Weights of a small sound classifier.
Model: 10.7M parameters, log mel input, arch coatnet, norm rmsnorm, activation star_relu, moe top_k, num experts 16, widths [80, 160, 320].
Training: 16400 steps, held-out accuracy 99%.
Data: trained on read English sentences (LibriTTS-R), 15625 training examples, 134.3 epochs.
Rows from block 8, named by matrix and row number. Each number is 50 + 15 x the weight over its row's rms, rounded and kept within 0 to 99. All counts start at 0. After the name is the row's rms in percent of the matrix's.
# fc1: squeeze-excite reduce (model.blocks.8.se.fc1.weight, 40x640), inputs 184-275
fc1.0 135:42 50 62 22 50 80 50 40 62 50 35 44 34 50 78 66 34 54 50 39 66 47 63 50 21 64 33 10 13 50 58 50 50 43 50 69 50 50 42 50 41 84 50 64 46 56 55 60 69 50 50 50 43 14 59 69 53 50 55 77 21 24 50 50 50 50 50 32 74 08 50 50 91 50 50 50 75 50 50 50 50 73 50 50 41 47 55 50 20 65 50 69
fc1.1 109:67 78 15 73 65 50 34 67 54 50 62 50 44 50 42 14 27 96 50 35 50 48 61 50 76 27 18 42 50 28 60 50 82 50 19 66 13 79 50 42 50 07 27 50 50 71 45 50 51 50 66 50 50 35 50 50 34 34 53 03 50 69 50 50 50 66 42 50 57 50 27 58 31 50 67 39 50 50 50 23 45 62 27 50 54 50 50 50 54 41 50 50
fc1.2 149:59 58 50 50 50 83 65 58 68 52 50 47 68 47 95 50 50 50 67 32 20 45 50 50 61 74 50 50 40 80 59 40 50 37 00 75 37 31 46 50 78 10 15 38 50 50 45 50 46 50 62 50 50 50 31 32 22 63 60 26 50 50 50 70 50 78 53 50 78 50 50 59 73 50 32 50 50 50 74 35 50 25 32 61 58 50 60 50 50 50 50 35
fc1.3 166:43 54 82 50 37 42 50 42 50 50 35 50 34 50 63 58 00 50 44 43 77 68 53 50 38 66 38 23 55 35 50 59 34 50 87 47 99 38 60 55 26 99 50 61 85 50 57 44 45 45 50 59 53 50 35 50 67 80 46 50 50 25 54 29 50 50 50 61 54 46 50 50 77 56 64 50 50 91 60 50 63 61 50 57 42 47 50 63 50 61 50 50
fc1.4 121:55 50 17 38 50 32 50 50 41 71 63 63 66 61 50 35 00 68 50 00 50 50 56 50 45 77 65 50 92 50 52 50 50 91 56 50 69 67 63 45 50 42 05 22 50 50 50 60 99 58 60 50 50 83 50 50 35 60 75 39 73 50 50 00 54 50 50 58 50 50 23 50 50 72 50 56 38 59 50 50 62 50 07 60 50 50 50 50 16 46 50 25
fc1.5 117:40 33 85 26 50 50 62 50 53 50 50 50 50 43 50 35 99 50 50 63 96 50 45 50 28 57 50 78 34 50 50 77 32 20 99 43 65 63 50 67 50 82 90 70 71 50 56 50 35 50 37 48 50 22 50 50 73 50 50 71 50 44 69 50 50 26 50 69 41 32 50 30 50 50 50 55 63 50 50 19 49 50 95 50 50 25 50 50 57 66 64 77
fc1.6 014:50 50 50 50 50 50 50 50 50 50 32 50 50 50 50 50 50 34 29 50 85 29 50 31 50 50 50 50 50 50 50 70 50 79 50 77 50 50 50 50 87 71 68 70 33 32 76 50 50 50 50 50 15 50 28 50 24 34 50 50 50 50 24 80 71 32 99 50 50 50 50 50 50 50 50 50 50 17 50 50 24 22 50 50 50 50 31 50 50 50 26 15
fc1.7 180:65 39 12 89 50 50 50 47 58 50 53 64 50 48 42 17 57 45 56 50 29 75 59 50 50 74 61 99 80 82 64 46 50 99 21 50 30 48 53 50 50 17 27 22 50 46 48 50 50 57 50 47 33 86 42 50 35 45 50 33 97 61 59 32 50 50 59 50 33 67 56 58 17 50 27 57 47 50 47 58 50 29 69 58 50 50 50 74 50 76 50 50
fc1.8 016:69 64 50 50 50 50 50 50 23 21 50 50 65 80 92 25 50 50 73 50 50 50 50 50 50 50 50 50 50 50 22 50 18 25 50 27 35 50 35 50 50 31 26 50 00 30 50 50 50 50 50 71 50 79 34 73 50 26 35 50 50 73 29 50 50 50 50 33 29 50 50 89 50 50 50 71 19 78 50 33 50 50 27 50 50 50 50 50 29 22 50 50
fc1.9 138:50 67 50 50 50 53 31 37 56 41 59 54 50 62 50 50 50 50 69 51 85 28 41 56 42 53 64 50 50 28 50 50 24 59 03 41 50 46 29 50 64 73 65 50 14 50 50 50 50 50 50 50 50 47 50 50 81 74 50 50 50 28 66 99 50 30 53 50 50 53 50 50 26 82 50 61 50 32 64 57 50 50 54 59 41 50 50 33 63 34 80 36
fc1.10 146:73 55 32 65 51 50 38 48 61 66 50 37 42 50 59 50 34 40 50 55 26 50 50 50 66 50 11 72 50 61 50 50 64 50 27 65 87 58 38 49 59 55 33 39 31 50 34 39 27 50 50 50 71 55 50 31 29 42 66 50 58 76 38 27 50 65 50 24 99 26 29 55 96 28 50 56 50 57 50 47 42 55 50 50 50 50 65 52 45 50 50 50
fc1.11 081:50 50 50 45 50 43 28 51 50 50 50 74 41 50 35 92 50 66 23 47 50 57 69 88 50 63 50 59 88 26 53 54 50 88 50 44 50 44 76 50 27 50 81 85 50 73 50 57 46 60 50 50 41 75 07 50 60 66 30 80 77 42 74 29 42 00 50 50 50 50 95 68 50 43 50 50 62 50 36 45 61 50 50 50 50 34 30 66 63 55 50 69
fc1.12 103:54 50 39 32 50 29 66 50 67 50 99 50 86 62 50 77 50 50 50 50 17 50 50 50 89 40 73 19 61 43 72 50 25 70 17 50 59 50 50 44 50 04 21 50 50 37 50 50 99 43 76 50 41 50 33 45 32 50 50 70 34 58 50 99 55 50 50 38 38 81 43 31 50 26 35 41 55 50 58 85 50 50 50 53 50 50 50 35 41 58 64 50
fc1.13 013:20 24 68 50 50 50 50 68 27 50 50 31 50 83 50 50 50 83 50 50 15 99 50 74 50 50 50 13 50 50 50 50 50 86 68 50 50 21 50 50 50 24 50 50 50 20 50 50 21 16 50 50 50 50 50 50 76 50 73 50 50 50 50 78 68 23 50 50 50 50 84 69 81 50 74 50 50 23 87 50 50 50 50 27 50 50 50 50 29 50 50 04
fc1.14 012:50 50 28 78 50 50 50 68 50 50 50 99 50 50 50 50 22 50 50 50 50 50 50 25 50 50 50 85 50 50 50 50 50 50 50 50 50 00 50 50 16 50 50 50 50 50 50 50 50 50 50 50 50 50 50 50 29 50 50 50 27 50 69 27 50 50 50 50 50 94 50 50 50 50 50 27 50 50 50 24 50 50 50 76 50 50 50 50 50 50 50 50
fc1.15 018:50 50 50 20 66 50 21 27 34 50 67 28 50 64 24 35 50 50 50 50 50 26 50 50 50 50 50 50 82 36 63 50 35 50 33 29 09 50 50 29 50 32 50 50 26 21 32 50 50 65 68 50 65 50 70 50 50 15 36 50 50 50 11 72 71 74 68 50 50 50 35 50 64 50 34 50 92 18 50 67 50 76 50 50 72 50 33 50 50 96 50 75
fc1.16 101:50 50 28 50 57 50 37 50 58 50 89 41 50 50 49 06 42 50 37 15 27 75 62 50 98 27 82 20 31 70 62 36 75 27 50 50 50 43 50 33 82 21 50 39 78 63 50 46 50 37 50 69 58 27 45 50 31 50 50 42 20 88 60 59 61 50 40 50 50 50 55 50 50 50 50 50 50 86 33 29 50 25 35 44 50 40 50 50 82 50 50 38
fc1.17 016:50 64 50 50 35 50 50 34 15 50 83 50 50 50 50 69 07 50 50 68 50 50 26 64 50 50 76 69 50 50 50 64 81 15 50 50 50 50 50 50 50 68 70 50 50 79 50 50 50 64 79 50 36 50 50 50 50 67 70 50 50 50 66 29 50 50 50 34 14 50 50 69 36 64 72 50 92 50 50 50 50 33 33 50 32 74 50 50 50 50 22 50
fc1.18 147:42 80 68 41 50 50 50 40 36 53 50 45 50 44 23 90 50 32 50 50 64 69 50 50 46 29 50 23 50 18 48 56 70 50 82 42 03 62 50 49 28 59 79 64 50 44 58 54 59 63 50 50 78 35 50 50 79 50 52 65 22 50 50 10 50 19 58 41 42 35 29 50 27 29 72 44 37 41 64 50 53 77 30 50 58 50 20 26 50 69 51 36
fc1.19 015:50 26 50 78 50 50 28 50 50 50 35 50 50 30 50 50 50 81 50 50 67 50 50 50 83 50 66 50 31 50 66 50 73 50 50 70 21 50 50 31 50 32 28 33 50 24 50 69 50 35 27 50 50 23 69 20 50 27 19 50 50 50 31 50 50 50 50 50 35 24 33 50 50 50 50 18 50 24 50 67 72 50 80 50 34 33 31 35 50 50 50 50
fc1.20 097:50 66 50 50 50 59 32 47 50 75 28 31 50 32 76 96 64 50 60 37 43 50 50 49 41 62 50 37 32 50 33 50 50 28 81 32 93 38 63 56 63 50 50 50 24 50 41 50 50 50 46 50 71 27 50 05 50 50 45 50 34 50 76 62 50 81 57 52 65 50 50 50 77 57 58 59 50 50 50 66 50 50 39 50 42 50 50 60 36 20 65 59
fc1.21 015:72 50 50 26 50 50 50 73 50 50 50 69 50 27 68 50 71 26 82 69 50 50 33 73 50 36 20 74 50 50 50 77 35 50 70 50 50 50 73 50 50 35 50 50 35 50 50 50 50 69 68 67 50 50 50 23 50 27 50 68 50 88 65 68 50 15 50 81 50 50 50 23 50 50 50 68 34 50 93 71 50 50 50 50 27 29 27 50 27 34 74 66
fc1.22 041:37 50 68 50 13 50 50 67 50 68 26 50 50 50 50 50 50 50 50 24 50 23 50 50 50 65 50 22 33 70 29 38 50 50 50 50 50 50 50 50 50 74 50 50 13 50 50 50 03 50 50 50 34 50 50 14 50 50 50 50 50 99 50 50 65 50 50 33 50 86 50 50 50 29 50 50 50 28 63 26 42 50 50 74 50 50 50 50 27 50 50 50
fc1.23 099:46 35 58 50 26 43 66 60 65 40 58 65 50 50 38 29 50 61 50 70 58 55 51 50 50 93 72 32 33 74 56 50 48 66 50 50 22 49 50 50 68 34 70 50 50 50 50 46 53 50 44 69 36 50 50 50 60 43 31 59 59 50 74 50 50 14 50 62 17 50 77 50 22 50 30 32 50 59 50 69 47 38 67 50 42 50 86 50 50 83 50 50
fc1.24 012:50 50 74 27 50 50 50 27 70 50 50 79 50 50 50 16 50 11 50 50 50 50 50 50 29 27 50 50 50 50 50 27 50 50 79 50 50 93 50 50 50 50 29 89 50 24 50 50 50 50 50 50 16 50 50 50 50 50 76 50 50 19 17 77 19 50 80 50 50 50 50 50 50 50 50 50 50 50 50 50 50 50 50 50 50 50 50 50 50 50 50 50
fc1.25 015:50 50 50 50 50 68 27 50 50 50 50 50 50 50 50 50 78 31 19 69 79 50 50 50 72 50 50 27 20 50 50 27 50 50 06 33 50 50 50 50 50 50 50 50 33 33 16 50 34 50 50 31 50 50 65 50 50 50 66 50 71 50 84 50 50 50 24 50 30 71 36 50 50 77 50 19 50 50 50 50 50 50 72 26 50 50 66 50 50 23 50 64
fc1.26 149:50 31 50 44 50 95 91 56 36 50 50 50 50 50 33 30 50 42 31 50 50 93 50 31 31 66 28 40 50 50 48 58 64 53 61 50 75 57 58 50 20 68 61 32 79 57 50 55 47 50 44 37 50 50 36 50 51 71 50 47 50 38 35 29 50 50 46 52 64 50 41 34 41 26 36 50 76 92 44 65 63 50 72 50 50 50 33 73 42 97 19 76
fc1.27 067:50 50 23 50 74 50 49 66 50 49 18 38 65 30 33 49 76 39 52 43 34 50 50 50 32 68 63 28 36 22 50 30 50 50 50 78 00 50 50 50 50 09 50 44 50 50 60 57 25 50 56 50 38 50 83 50 21 34 35 73 50 50 38 50 55 35 50 50 23 48 50 50 50 29 50 50 50 50 50 88 50 50 50 50 50 95 17 50 45 50 73 77
fc1.28 100:57 50 22 50 26 50 50 50 51 68 50 50 34 50 18 50 24 50 54 99 50 50 50 50 50 80 85 50 50 50 25 63 50 60 50 53 24 53 50 57 50 50 33 56 50 67 62 61 50 50 50 28 50 38 21 42 54 50 50 46 22 50 50 35 45 34 50 50 50 50 18 50 51 57 50 50 75 67 55 69 47 63 67 64 50 76 50 46 50 50 50 30
fc1.29 202:61 50 27 44 63 60 43 64 50 50 54 73 43 50 66 19 22 43 46 00 57 50 50 46 43 63 76 99 61 28 50 50 63 50 40 50 39 50 60 50 28 20 55 38 73 56 51 69 67 55 50 48 53 72 55 51 50 61 54 35 97 57 66 41 60 40 39 70 42 19 23 47 07 42 62 51 50 67 56 50 63 50 03 52 61 39 50 42 47 50 40 24
fc1.30 125:50 30 50 50 50 50 50 27 50 38 65 35 50 40 47 28 95 63 50 99 19 67 62 50 48 50 50 21 86 53 50 28 76 67 29 40 50 31 50 50 91 50 23 31 55 53 46 50 55 42 50 50 26 70 50 32 25 46 66 50 23 50 50 94 50 29 57 45 64 80 66 65 50 66 35 50 33 58 34 50 50 22 96 50 43 83 47 74 65 50 50 50
fc1.31 014:50 50 81 50 72 31 50 50 50 75 50 50 14 29 83 50 29 75 17 50 50 50 50 50 27 50 50 73 33 50 50 34 70 68 50 50 75 50 26 27 68 30 50 88 50 14 84 50 27 50 50 50 50 31 50 50 50 50 28 50 50 31 50 50 69 50 50 50 50 50 50 67 11 34 50 72 50 50 28 33 50 50 11 50 25 50 25 50 50 29 66 50
fc1.32 092:50 64 32 12 30 50 50 50 52 50 24 46 58 50 50 17 45 50 50 50 35 62 50 66 50 37 69 09 00 54 50 32 50 50 50 50 78 64 34 42 50 42 15 44 50 35 46 50 50 40 55 50 30 36 67 18 08 50 50 80 33 50 31 50 38 34 50 41 31 50 50 50 16 56 37 59 50 50 50 59 50 50 75 52 50 35 19 36 71 50 50 49
fc1.33 016:27 71 50 99 50 50 64 50 50 50 19 50 50 70 35 50 50 77 34 50 50 23 50 50 50 70 50 50 27 50 50 68 64 22 21 64 64 50 27 66 67 23 73 66 50 50 50 50 50 50 50 28 34 50 65 26 34 35 25 50 50 50 50 34 50 50 50 50 71 50 32 50 50 50 21 11 34 36 50 50 50 50 50 50 50 72 64 50 27 64 50 22
fc1.34 014:68 50 50 50 69 15 50 50 50 50 50 22 50 50 50 50 50 50 50 67 50 50 50 86 32 50 12 50 50 23 50 68 30 72 50 50 74 50 50 75 50 50 50 50 50 28 50 07 50 67 50 50 32 50 50 50 50 50 50 50 50 50 50 50 17 50 50 78 50 50 34 99 50 50 50 50 31 50 29 50 50 50 50 95 50 50 29 50 50 50 50 50
fc1.35 135:60 81 32 56 50 25 64 72 50 76 12 44 50 50 52 61 06 54 63 00 50 61 50 67 35 50 18 50 25 56 50 50 59 50 50 73 50 53 50 62 00 45 50 50 50 50 50 56 50 58 61 65 68 50 50 59 38 50 50 38 63 25 42 00 50 79 48 50 50 31 39 52 23 54 73 50 24 50 36 38 57 50 02 55 60 50 90 57 07 50 59 12
fc1.36 082:50 50 30 50 50 29 50 39 91 28 35 50 50 50 31 40 50 34 67 09 35 50 50 57 50 42 50 50 50 50 50 50 50 50 50 50 50 45 50 50 68 48 50 39 50 50 48 50 42 50 75 50 35 65 62 84 49 50 37 53 66 34 49 50 50 98 50 50 50 50 64 50 50 72 50 50 31 30 50 83 32 64 34 63 61 50 50 50 50 50 50 50
fc1.37 015:50 26 50 50 66 33 50 50 50 50 50 27 50 19 50 50 74 50 50 74 30 67 50 74 50 50 50 50 50 50 50 24 69 94 50 50 71 70 85 75 50 68 26 50 33 50 50 50 34 30 28 50 50 50 32 35 50 50 50 70 31 50 50 23 50 32 25 50 50 50 50 29 50 75 30 71 50 29 50 30 50 78 73 50 50 50 23 50 50 31 71 50
fc1.38 097:43 59 16 34 50 50 72 50 50 74 50 23 73 30 50 23 97 50 50 50 50 84 50 32 61 50 50 50 50 50 50 32 27 59 35 50 50 40 50 40 77 50 50 50 62 42 50 68 99 41 57 50 50 23 47 50 34 50 50 93 50 50 69 76 42 50 43 50 50 57 17 76 24 52 50 48 50 98 50 99 30 50 71 50 50 50 50 50 62 84 35 50
fc1.39 101:50 50 53 42 80 50 42 50 50 50 50 50 57 81 00 61 47 57 64 34 50 50 50 50 50 39 19 22 45 35 51 65 50 18 50 50 11 50 50 55 35 50 50 50 50 50 53 50 42 42 60 71 77 50 50 50 50 50 50 28 19 50 50 50 46 50 58 48 54 33 50 75 50 88 50 50 50 28 39 28 59 48 32 30 50 41 50 50 66 23 37 65