config = dict(
    time_shift_ms=100,
    norm='rmsnorm',
    fused_qkv=True,
    inner_norm=False,
    moe='top_k',
    lr=0.0093,
    adamw_lr_other_params=0.0009,
    ema_decay=0.999,
    final_lr_fraction=0.05,
    warmup_steps=820,
    weight_decay=0.009,
)
Rows from expert 10 of block 9, named by matrix and row number. Rows with one number belong to one neuron. Each number is 128 + 32 x the weight over its row's rms, rounded and kept within 0 to 255. All counts start at 0. Numbers have three digits each.
# up: expert up (model.blocks.9.mlp.up, 16x320x320), inputs 240-319
# down: expert down (model.blocks.9.mlp.down, 16x320x320, transposed), outputs 240-319
up.224:180082080148128143157102131150180143128101128074176107128128094128128100128083107084122123208179128130128128164092184047099128170116175128110128105139113063211128128204197077132147161104128105128128128176118128128116146128085094128095104128
down.224:128157128157128128128128128128128128128109128197102128128128158128128128098156101128128128128052176128086128118128086178128128128128128084128128128128211186060128128064115183126128128128128130140153105042128128148126062128166128106128128128
up.225:128081203045093170167089128166128057128106104128128128147128195147146153128128149128128084163128128189128151128128128187170128128128128128128155128198074192186128170128158150128111170128128164047155128060190162122128128154084054153128128128
down.225:128177128128128128171171099128128128160128098128128128128166128128128128128128117128128128128128128073128128128110128128128128128128157082128160128128176047093160128091128098128162128128128086241122128128128076128179128128190199128074128055
up.226:128067128165128099128166128159128095128128081071169171128097128069128128076083128128128173128156128157128063068128106128128078128148128128128045128128128128128095149144128074128128128128069128128128128091128073128184128128128128128128128128
down.226:128128128128128165089149101128152154128128158201048128092146185188128128128175066128162070172097128128128165182096128098128199159128169096212179156128158128128128161128043128128128152128172176128128174128074176128097128150128128128166168128
up.227:128172171128151172128128128128128128128072099128091128196081084128089158087148156128128128128128103128128199128071208128162128099128128128128128128128152128128128128128128128196055128165128076188128090205101172128128128179128157128128128128
down.227:128054097128175128128128128128128128104184100166207128082185128094128128128147084128128128128074052104176074128108128076128085180080128064128128128128128128128128162128154128128128099128157175128128128046128128128128128128082102128128059180
up.228:128128073161083128128186163088178181073128099128180128128128150128128128101177091160128128128117128078073139171157082145128107128128128140083128117077128151128114169128203176154128068146102128128128167128128128128146201105128148128128128154
down.228:154128128074128128092099176168111110184075128183128128155128128165052128163098128103128128128128128128082128128155128128150145149161128128128128128128128128143150128128064128110147160100128226171077095128128128093128128164154094128108097082
up.229:099140128128128128128200088107128170128128088128109156161227115128128128128072067164147128077080083128064092128128128146128128177128128128128128128128182128197153074161128128128128079128097128112075128128191128108128128157183128107128128128
down.229:128160063165128099179049147128175128099128149128128128105128128110128128130200179128154158157177182072156128128128157081128144103159128128128140089063141093128156173091128096204110128154089128156128112101073128128128113075093145179128094128
up.230:106152128152128120081152187184049076086128062196128113147178188128060128049128128161128161088070137159063090155147111195128196128077128142128090115105128165155104094128111226128128128128128128128187176078128143080128128078128128128128170118
down.230:128101112128128178128096082075159155128077128053128237128108128128201108128128128128128075128193128128192111128128128128128110128128128128128128128112152115128128128128146045128128178129170139128063084128128166128128128206181056091128128118
up.231:128128128128128128128042128163128128089128044140128128151128081163208078123166128093128128128128091128065184128128146128157128128209128128128128128141139199128105149128177043095128193128128128084128128128094128189128128100128162128128128165
down.231:193128223128116118128143159128128128194130153073128101163051128085086152128128178128128155128128188128185128098149103064116128112068128202128181095128128128151128128097095172128128128128128128180089170128073128128128128128092059162159128132
up.232:185128128128128128128128128070159164157128175128128128128128128089128083171082180128076093196185128128128194190128128128078128128128128077055159172073128176128128161193094128095128128128128189128067092086195128090128128170128166128128175128
down.232:094128108128128128152163128163094087128158128128128083128128128128128102128172128128156102055128128192171128086091190128177082152128175067162128128128128097161128128045128162128128128167128128128128200149128106149128128128128128128128079128
up.233:128156186077108090134155128128128091128187128128163128128128071099128128067112094128128148090158184053120128154128128128153128163116106128128157095255128101066178128080128048128188128172128128157152091128128128170083093128105128128158192107
down.233:128147082128128102136128128128128150128044128128128166168128166128128152181179109090128064205148075128128102128128096085049128157128128128146032128051128150183165128168128128128128128144082107128128094128128128088128197128128169128128128128
up.234:128128128128128128128155128128128179128063128076128076185128128128128043128128079128158061093152128093128128080167199146128128128067128128128128128128197128128128160128164128128167128128181155072025128128091128172075128088156104128197152128
down.234:168128106180084128128128079128128106128169194154000128087128128114146172149128182128089128155102128151128164128100128097128150065158161128151096128151089128128128165128104093099109142128152159179170128128128128083128061209095128128128094100
up.235:128128128128128164128128128128128111128108128128128166163162128128128157079128128128175128128088128128128128128128128198159159128128128128128128128054162128128099128087128128096128048106128167062128099211167128106097099128192101092103079128
down.235:128128103128092128128156128128128179189156154080088154128073107128206128184165167128128073128106128128102202108092128128068096128091128128128156205108047128197100158128092092128168212128094158128128161128056103128128128128128128083100159187
up.236:088116128128147128094128128044128166128128180197180115128097086167146094080183147128159121128198119128167143128047169180116128105128078159037128128128112155142128185128210051128128140147099128128065178094128155174078128102128128134158128085
down.236:128128125128128128128086128196172081128128128053128110196128128128128058128128117128128128066128128128080128128128086088128139128128187128128100103128128128170128128128058230091128128128157164067128128128128128089128068137128128128088185116
up.237:166128128161109128117128171128082110092128055116104097109128157083097128167128098186128083141121088128128131128153054128087105081149128128142128149063144080079128202106074115147147067175152128128097108156146128166113133158104128173128146155
down.237:128128128078156156128128128128128128128034128128176181128131128188089089088128128044000066155128128112128100197128128128095128200036128128081108128015128128128128128143128138128128128128202128144128164128128187128160128128128128128128128198
up.238:067128148154128091146161087193128153170128160089109074128128128197128113161146054140160197128141220182116143088153128050090082187128128092138128191048128154166128128168110136144169062119140128128084097128160146107096172142128104141119128128
down.238:128128097128128128128116128151128128128145128128081128128086128052142128128128214178085128069064128058156097159128077128136091126128054128128165076128134139128128128128128188117078184156128128128128107064128128128161096047173187128128128128
up.239:128167128128128104128128128110128085147105195128100184060092128128091101128128160077194128128128128128092159128150128128091128078128128128128099128080128128128153128128151128128128147128090128104146128092128078128076128128197128128128128069
down.239:104128187115128157128128128128128128128128149174128093178128128170128128128081128165078128184150128128174063128165128128161046079086128067128160128128061083128082128128128170181102128081175128128128128195173128128128128128128128128128161144
up.240:128128128193128128128128128128185128128128128128128058128128214236128128128059128198128128128128128128128128014128128128128128128128074128128128128128128128128128202128128062128206128077128063128128128128128128128128031128177128217128128128
down.240:128128186128201128128128128128128128128128128128128128128071106102087072128128128105156036128076175128128128205128128128128071166050128128167171128128076157128128128128128128059099128103128201128170128128128065053162128128077128128128076128
up.241:128189058086128080128074128192098104128086034128097128204128128231082128128128128098128076161096213128152095128128128128147128152091099128197128128095164081152128128128128102128128128085095151128171102128128200128175104074101128067091128128
down.241:175152097128102128104160100128128149128128128128128195088160128074128072183060062128128154103095147128128155145128111128150089128168128128045111177164103098113128128173085093178128109128205128169128128128089128077128110055128128150149128176
up.242:079128075128128041128128128128128092128128216128128067087128128188128075128128128128186166128082128128128128128128128128128128128206128079166128171075128128128128085128177128128128128128173128228128188128091128128091128055072128083191128128
down.242:175128063128161128170153096098078128128153128128152163128128128071097128166128128103128090128128154128128108128091169128161072128040172082128157128158128057099075128128128128128128128161104106045128128156128128085128165163128128157105089128
up.243:128073128128084173128128128128128128128128128128072128057128190128195128094128128079128128171128128128064081060128128128182128128128128128128128128128128091075128128128128128091128128063128128128128128128128128128128093128090128080165197128
down.243:128177128117194089151181154076166061173211128155128128089128128128128128128100128128128089128063105128128080183128097128095088128128092049128128128128128156184128128153128169128081078128193167128104163092128099072128128162128128128128128128
up.244:086084087128097159128128156122128128128128128164170170064170128073158067128103138115160033128168128157128116142108128096128119128128067128098118128115163155128128128166102097128128128128166106156161189128147161076205091128159128128128150072
down.244:169128128128128128170128128137128185128100128167128128145104128128120128128128128128128128120128158128136128128128128128107074128128173097128210128128117063128128128128164128128128118128086128128128128105128128164000128074105128128128128053
up.245:128128087128128209128128128097084128100215128128128128148164078108191161128128177128128170168101153128128080128128128074128128160128160098088128128198087164174106128128128072151128128105128128154128080128074170049128128128128128128128084167
down.245:069128161171128128128209128189164043153074128128179104128075174103086079176182128128106128128148128128128128159128128128095128086094105128128167128040150128087128128128128128128128077128128175128128175128164102154160128128078106128128165087
up.246:156128139128161113128107109157128158128128073128107099112128100161128139062074119128128128102071163128128109128168116107128198149128081128056186074088176128128128085176128128128150128078074128095192128188128128053204115122178128128128128115
down.246:167112128128089192128128171128163128128128187117128128128128128048162042128151128089088153128137108164128128128078100187128101128099128128166105169150128128128073136128128128128060128128219128128076215128128128186110128128102128128078128128
up.247:128076128156128128128128151144079091149086171092147155128095088145191176097128187128105111128184167156110076136128140141113128056128146128054128157170128128098171112102128158186128071135128154115170170084128104102082106128087064128128089128
down.247:091128095106128128175056128128128144097128168188128045141128178128128055128076036147155128128069128128128088089082128089186156128128128168177111162175128166154128128098106096128089128152145043128128169128084151153128128128177172128114223128
up.248:146128128128128128110128083128081128128072110143128092128182128128128128138070128057171074128128163128077128128128209128128188128128128089171128128212081071128128128128108183128128128096128128128128155128128185128071048128128128145152128128
down.248:128128128128128053128128156128113128104166172128128128159128128064161128128128128128097185158128128197128128128128032170128070085099128179128089084070128237128149128128173128164128128128128101064128128054098073128168171128181190068128128128
up.249:128173070154108209073165152096128090128144107128189128071086128128091128128190077128128069128128145163161161128128169081090128150171115185128155112128128225152128095128109063084205180097128150171114093128165098090107128128128164145191128128
down.249:092079167104128089167113128105106096098157167095099157161109102153172080097068189112100171211128152128128128105128128128128128095080163039128105171128148067095111128105128202128086128128092113128142187162128128147112151099128128107128191170
up.250:092087128128128128150128087085128128128128166128147128170154150072101150128128128154128128128154128067070082128128069164128128144128093164080128103128128128128152128128144167085128171128128128128112128157086128101088128128128128128179128128
down.250:102145128128074128128128128165193128101138099145128140168101128128148128128128113084128128128089128117182166128078190108128106085176168100204128128128128173128076128128089154190077100128128083128158128076128128156163066060168199128061102094
up.251:128128162144193128128128033204081172128128128128128171128221128098128128128073073128128128128153128094075128128128128128128128128128128177203089128153128128128194128128128128128184128230128128128128128128189128128128107128128128128128128177
down.251:128128098152128090073128171128169128128231238100157128128108128102128081110146155169160128103128166109107160128059116128128128149128109114128174069128085163169084128140128157161128100128150128152128128128063160128128128128090128079161128128
up.252:128161188086128043161128160167093128128128128128175128128128128128128128092128128128128066128128128128091079091128128186128128128081080128159072169184167128128128128128128128128074084128128128128085128078196168128085128128128128128053128091
down.252:128061072128128161128128128128128163128215128128128128100064128128152190156172128128187128128053128128092174177128128090128067170128169128128180099128101092074062128066195128128128150128128128128153128128149128128128156162153128205128128128
up.253:128128141103128077159128128160153165172168128179203166128128128128128145169128094160150135128128128128088147142100128128090090152128128128128128098128159007128196128065212088084121086128157146128128066172128128113112152128115107136158100162
down.253:128128128128128128128139128128053191128066128050063054099128128128128113074088128128128128128182128084128128128168128198128196128185128128084128128188128203149111128171128128228185128169075128128128128128128095149101117128128162128128194104
up.254:128128128089075128223205128081128128128051128128128128128002128128196070128027128128128128187167128128128128128184128128128128128128067163128180128128128090128128128068128128128128182128128128128082128193128128128056164220128068128128128128
down.254:128128128187128128128128084095175128128128128193205128128185188099068128167190104128164076128128184128128128200080096128128061176128170128128128203158128128086093128203171128128053083128097173128188128128128196128128128055128128102128128197
up.255:108098120088128081128120076108200173128128146138089161062128091107177128110128110128128196099136096117128128162097140116115080094113128141128128169094128128128128075167076128152152150108177061168128109179146103074173101097128108128163070121
down.255:128128096128128177128128128128094117128128170128219086154128128128066098081128155128115128128079169128128128128128128128082149170128134152128128128128128156128110186128128128167128128202061128035128128114128128253177128214094211103083206179
up.256:128128128180128128128103045128094128128128128128128128128128188128128213128128079128128128128163128161128128128090128102128128179148077090155128107096128128104164128128049128165156083128098128154128128128145080156097113086144085149082128172
down.256:128083128128128167097128183095146088128128171090128116128137128128128128128128152115128128128128074095186128128128179128081161088138203182128169128100075128107087104066184128107163128168128156156128128128093128159157128102128128128128169128
up.257:084128156128128128128142128084128128188144205128128128128205017128194128201128128128195116128128128128128085128084128128128128128194128128162206128128102107048128128128100167128128128128128128128128128128137138203151128128128128128128072170
down.257:157184170072090128055128128128128128073128090142128109079075195155128128128078128085074173114128128162128128179128128201128128128057152128128128080128128091196182104107125068128128128103202128145128172092154128089107198110128111142086190128
up.258:078128125156128142128095161089128128128128083128128108120128128167128105128128101152170128159139091128128128141093050128169148100137128068128081128128169104145168117128166128128112128123160144105069136128155211128152137092144153128128128203
down.258:157084128128128128128128128104128128128128128128128128031128099089128134045164178128128128128128128082133170041128128096119086128142128128128156128128128128128128165128128128100171203110128162128128128128104128128146024128128128168095128059
up.259:158144128128128143128128128083128128177128128128183058128128086058128128128128077128157128128177128128128170108128128168128128160196058128098128128128187128071128128128143095128152079128128128128227128128159088128128128128161128107101057100
down.259:128163199162128128084141128128100128076170068128065183151128175199162128128096128128128128085172083128128146110128128095099128079128128161103128166170105128128099128128107128128128128128102112104092187128087187128166061128128100078128128170
up.260:093167128167176128167174128128128128128128128128177227128167179128128128128015128128128079128160128076181072128096076128128164101128161193176128128128168128128160128128128128128204128128128090056128128078100173128046094170094128182182128128
down.260:171128107128069165128128128128128073110162128155128128128128083067082150128156097128128128161095070179094128178128203128128078097128128075128128128128057128128098128149128178100078151128128128174128128094128105151128148128128107105056128128
up.261:156128128128138163171151095154100161128095207128128128128081104128128158128164128128128075042128128128128204104089128128128096128156128128128128161093182128128128194128128128128128055128064086164128128128128086095066025128062121128168128090
down.261:128128128105128128098095183150128086180089074128128104156192158180104082128128128092128128163128098128145067170165109128149128139084073093166175128128083062128107078156169157176128128128176169097128128104111186164161205128178128211128128128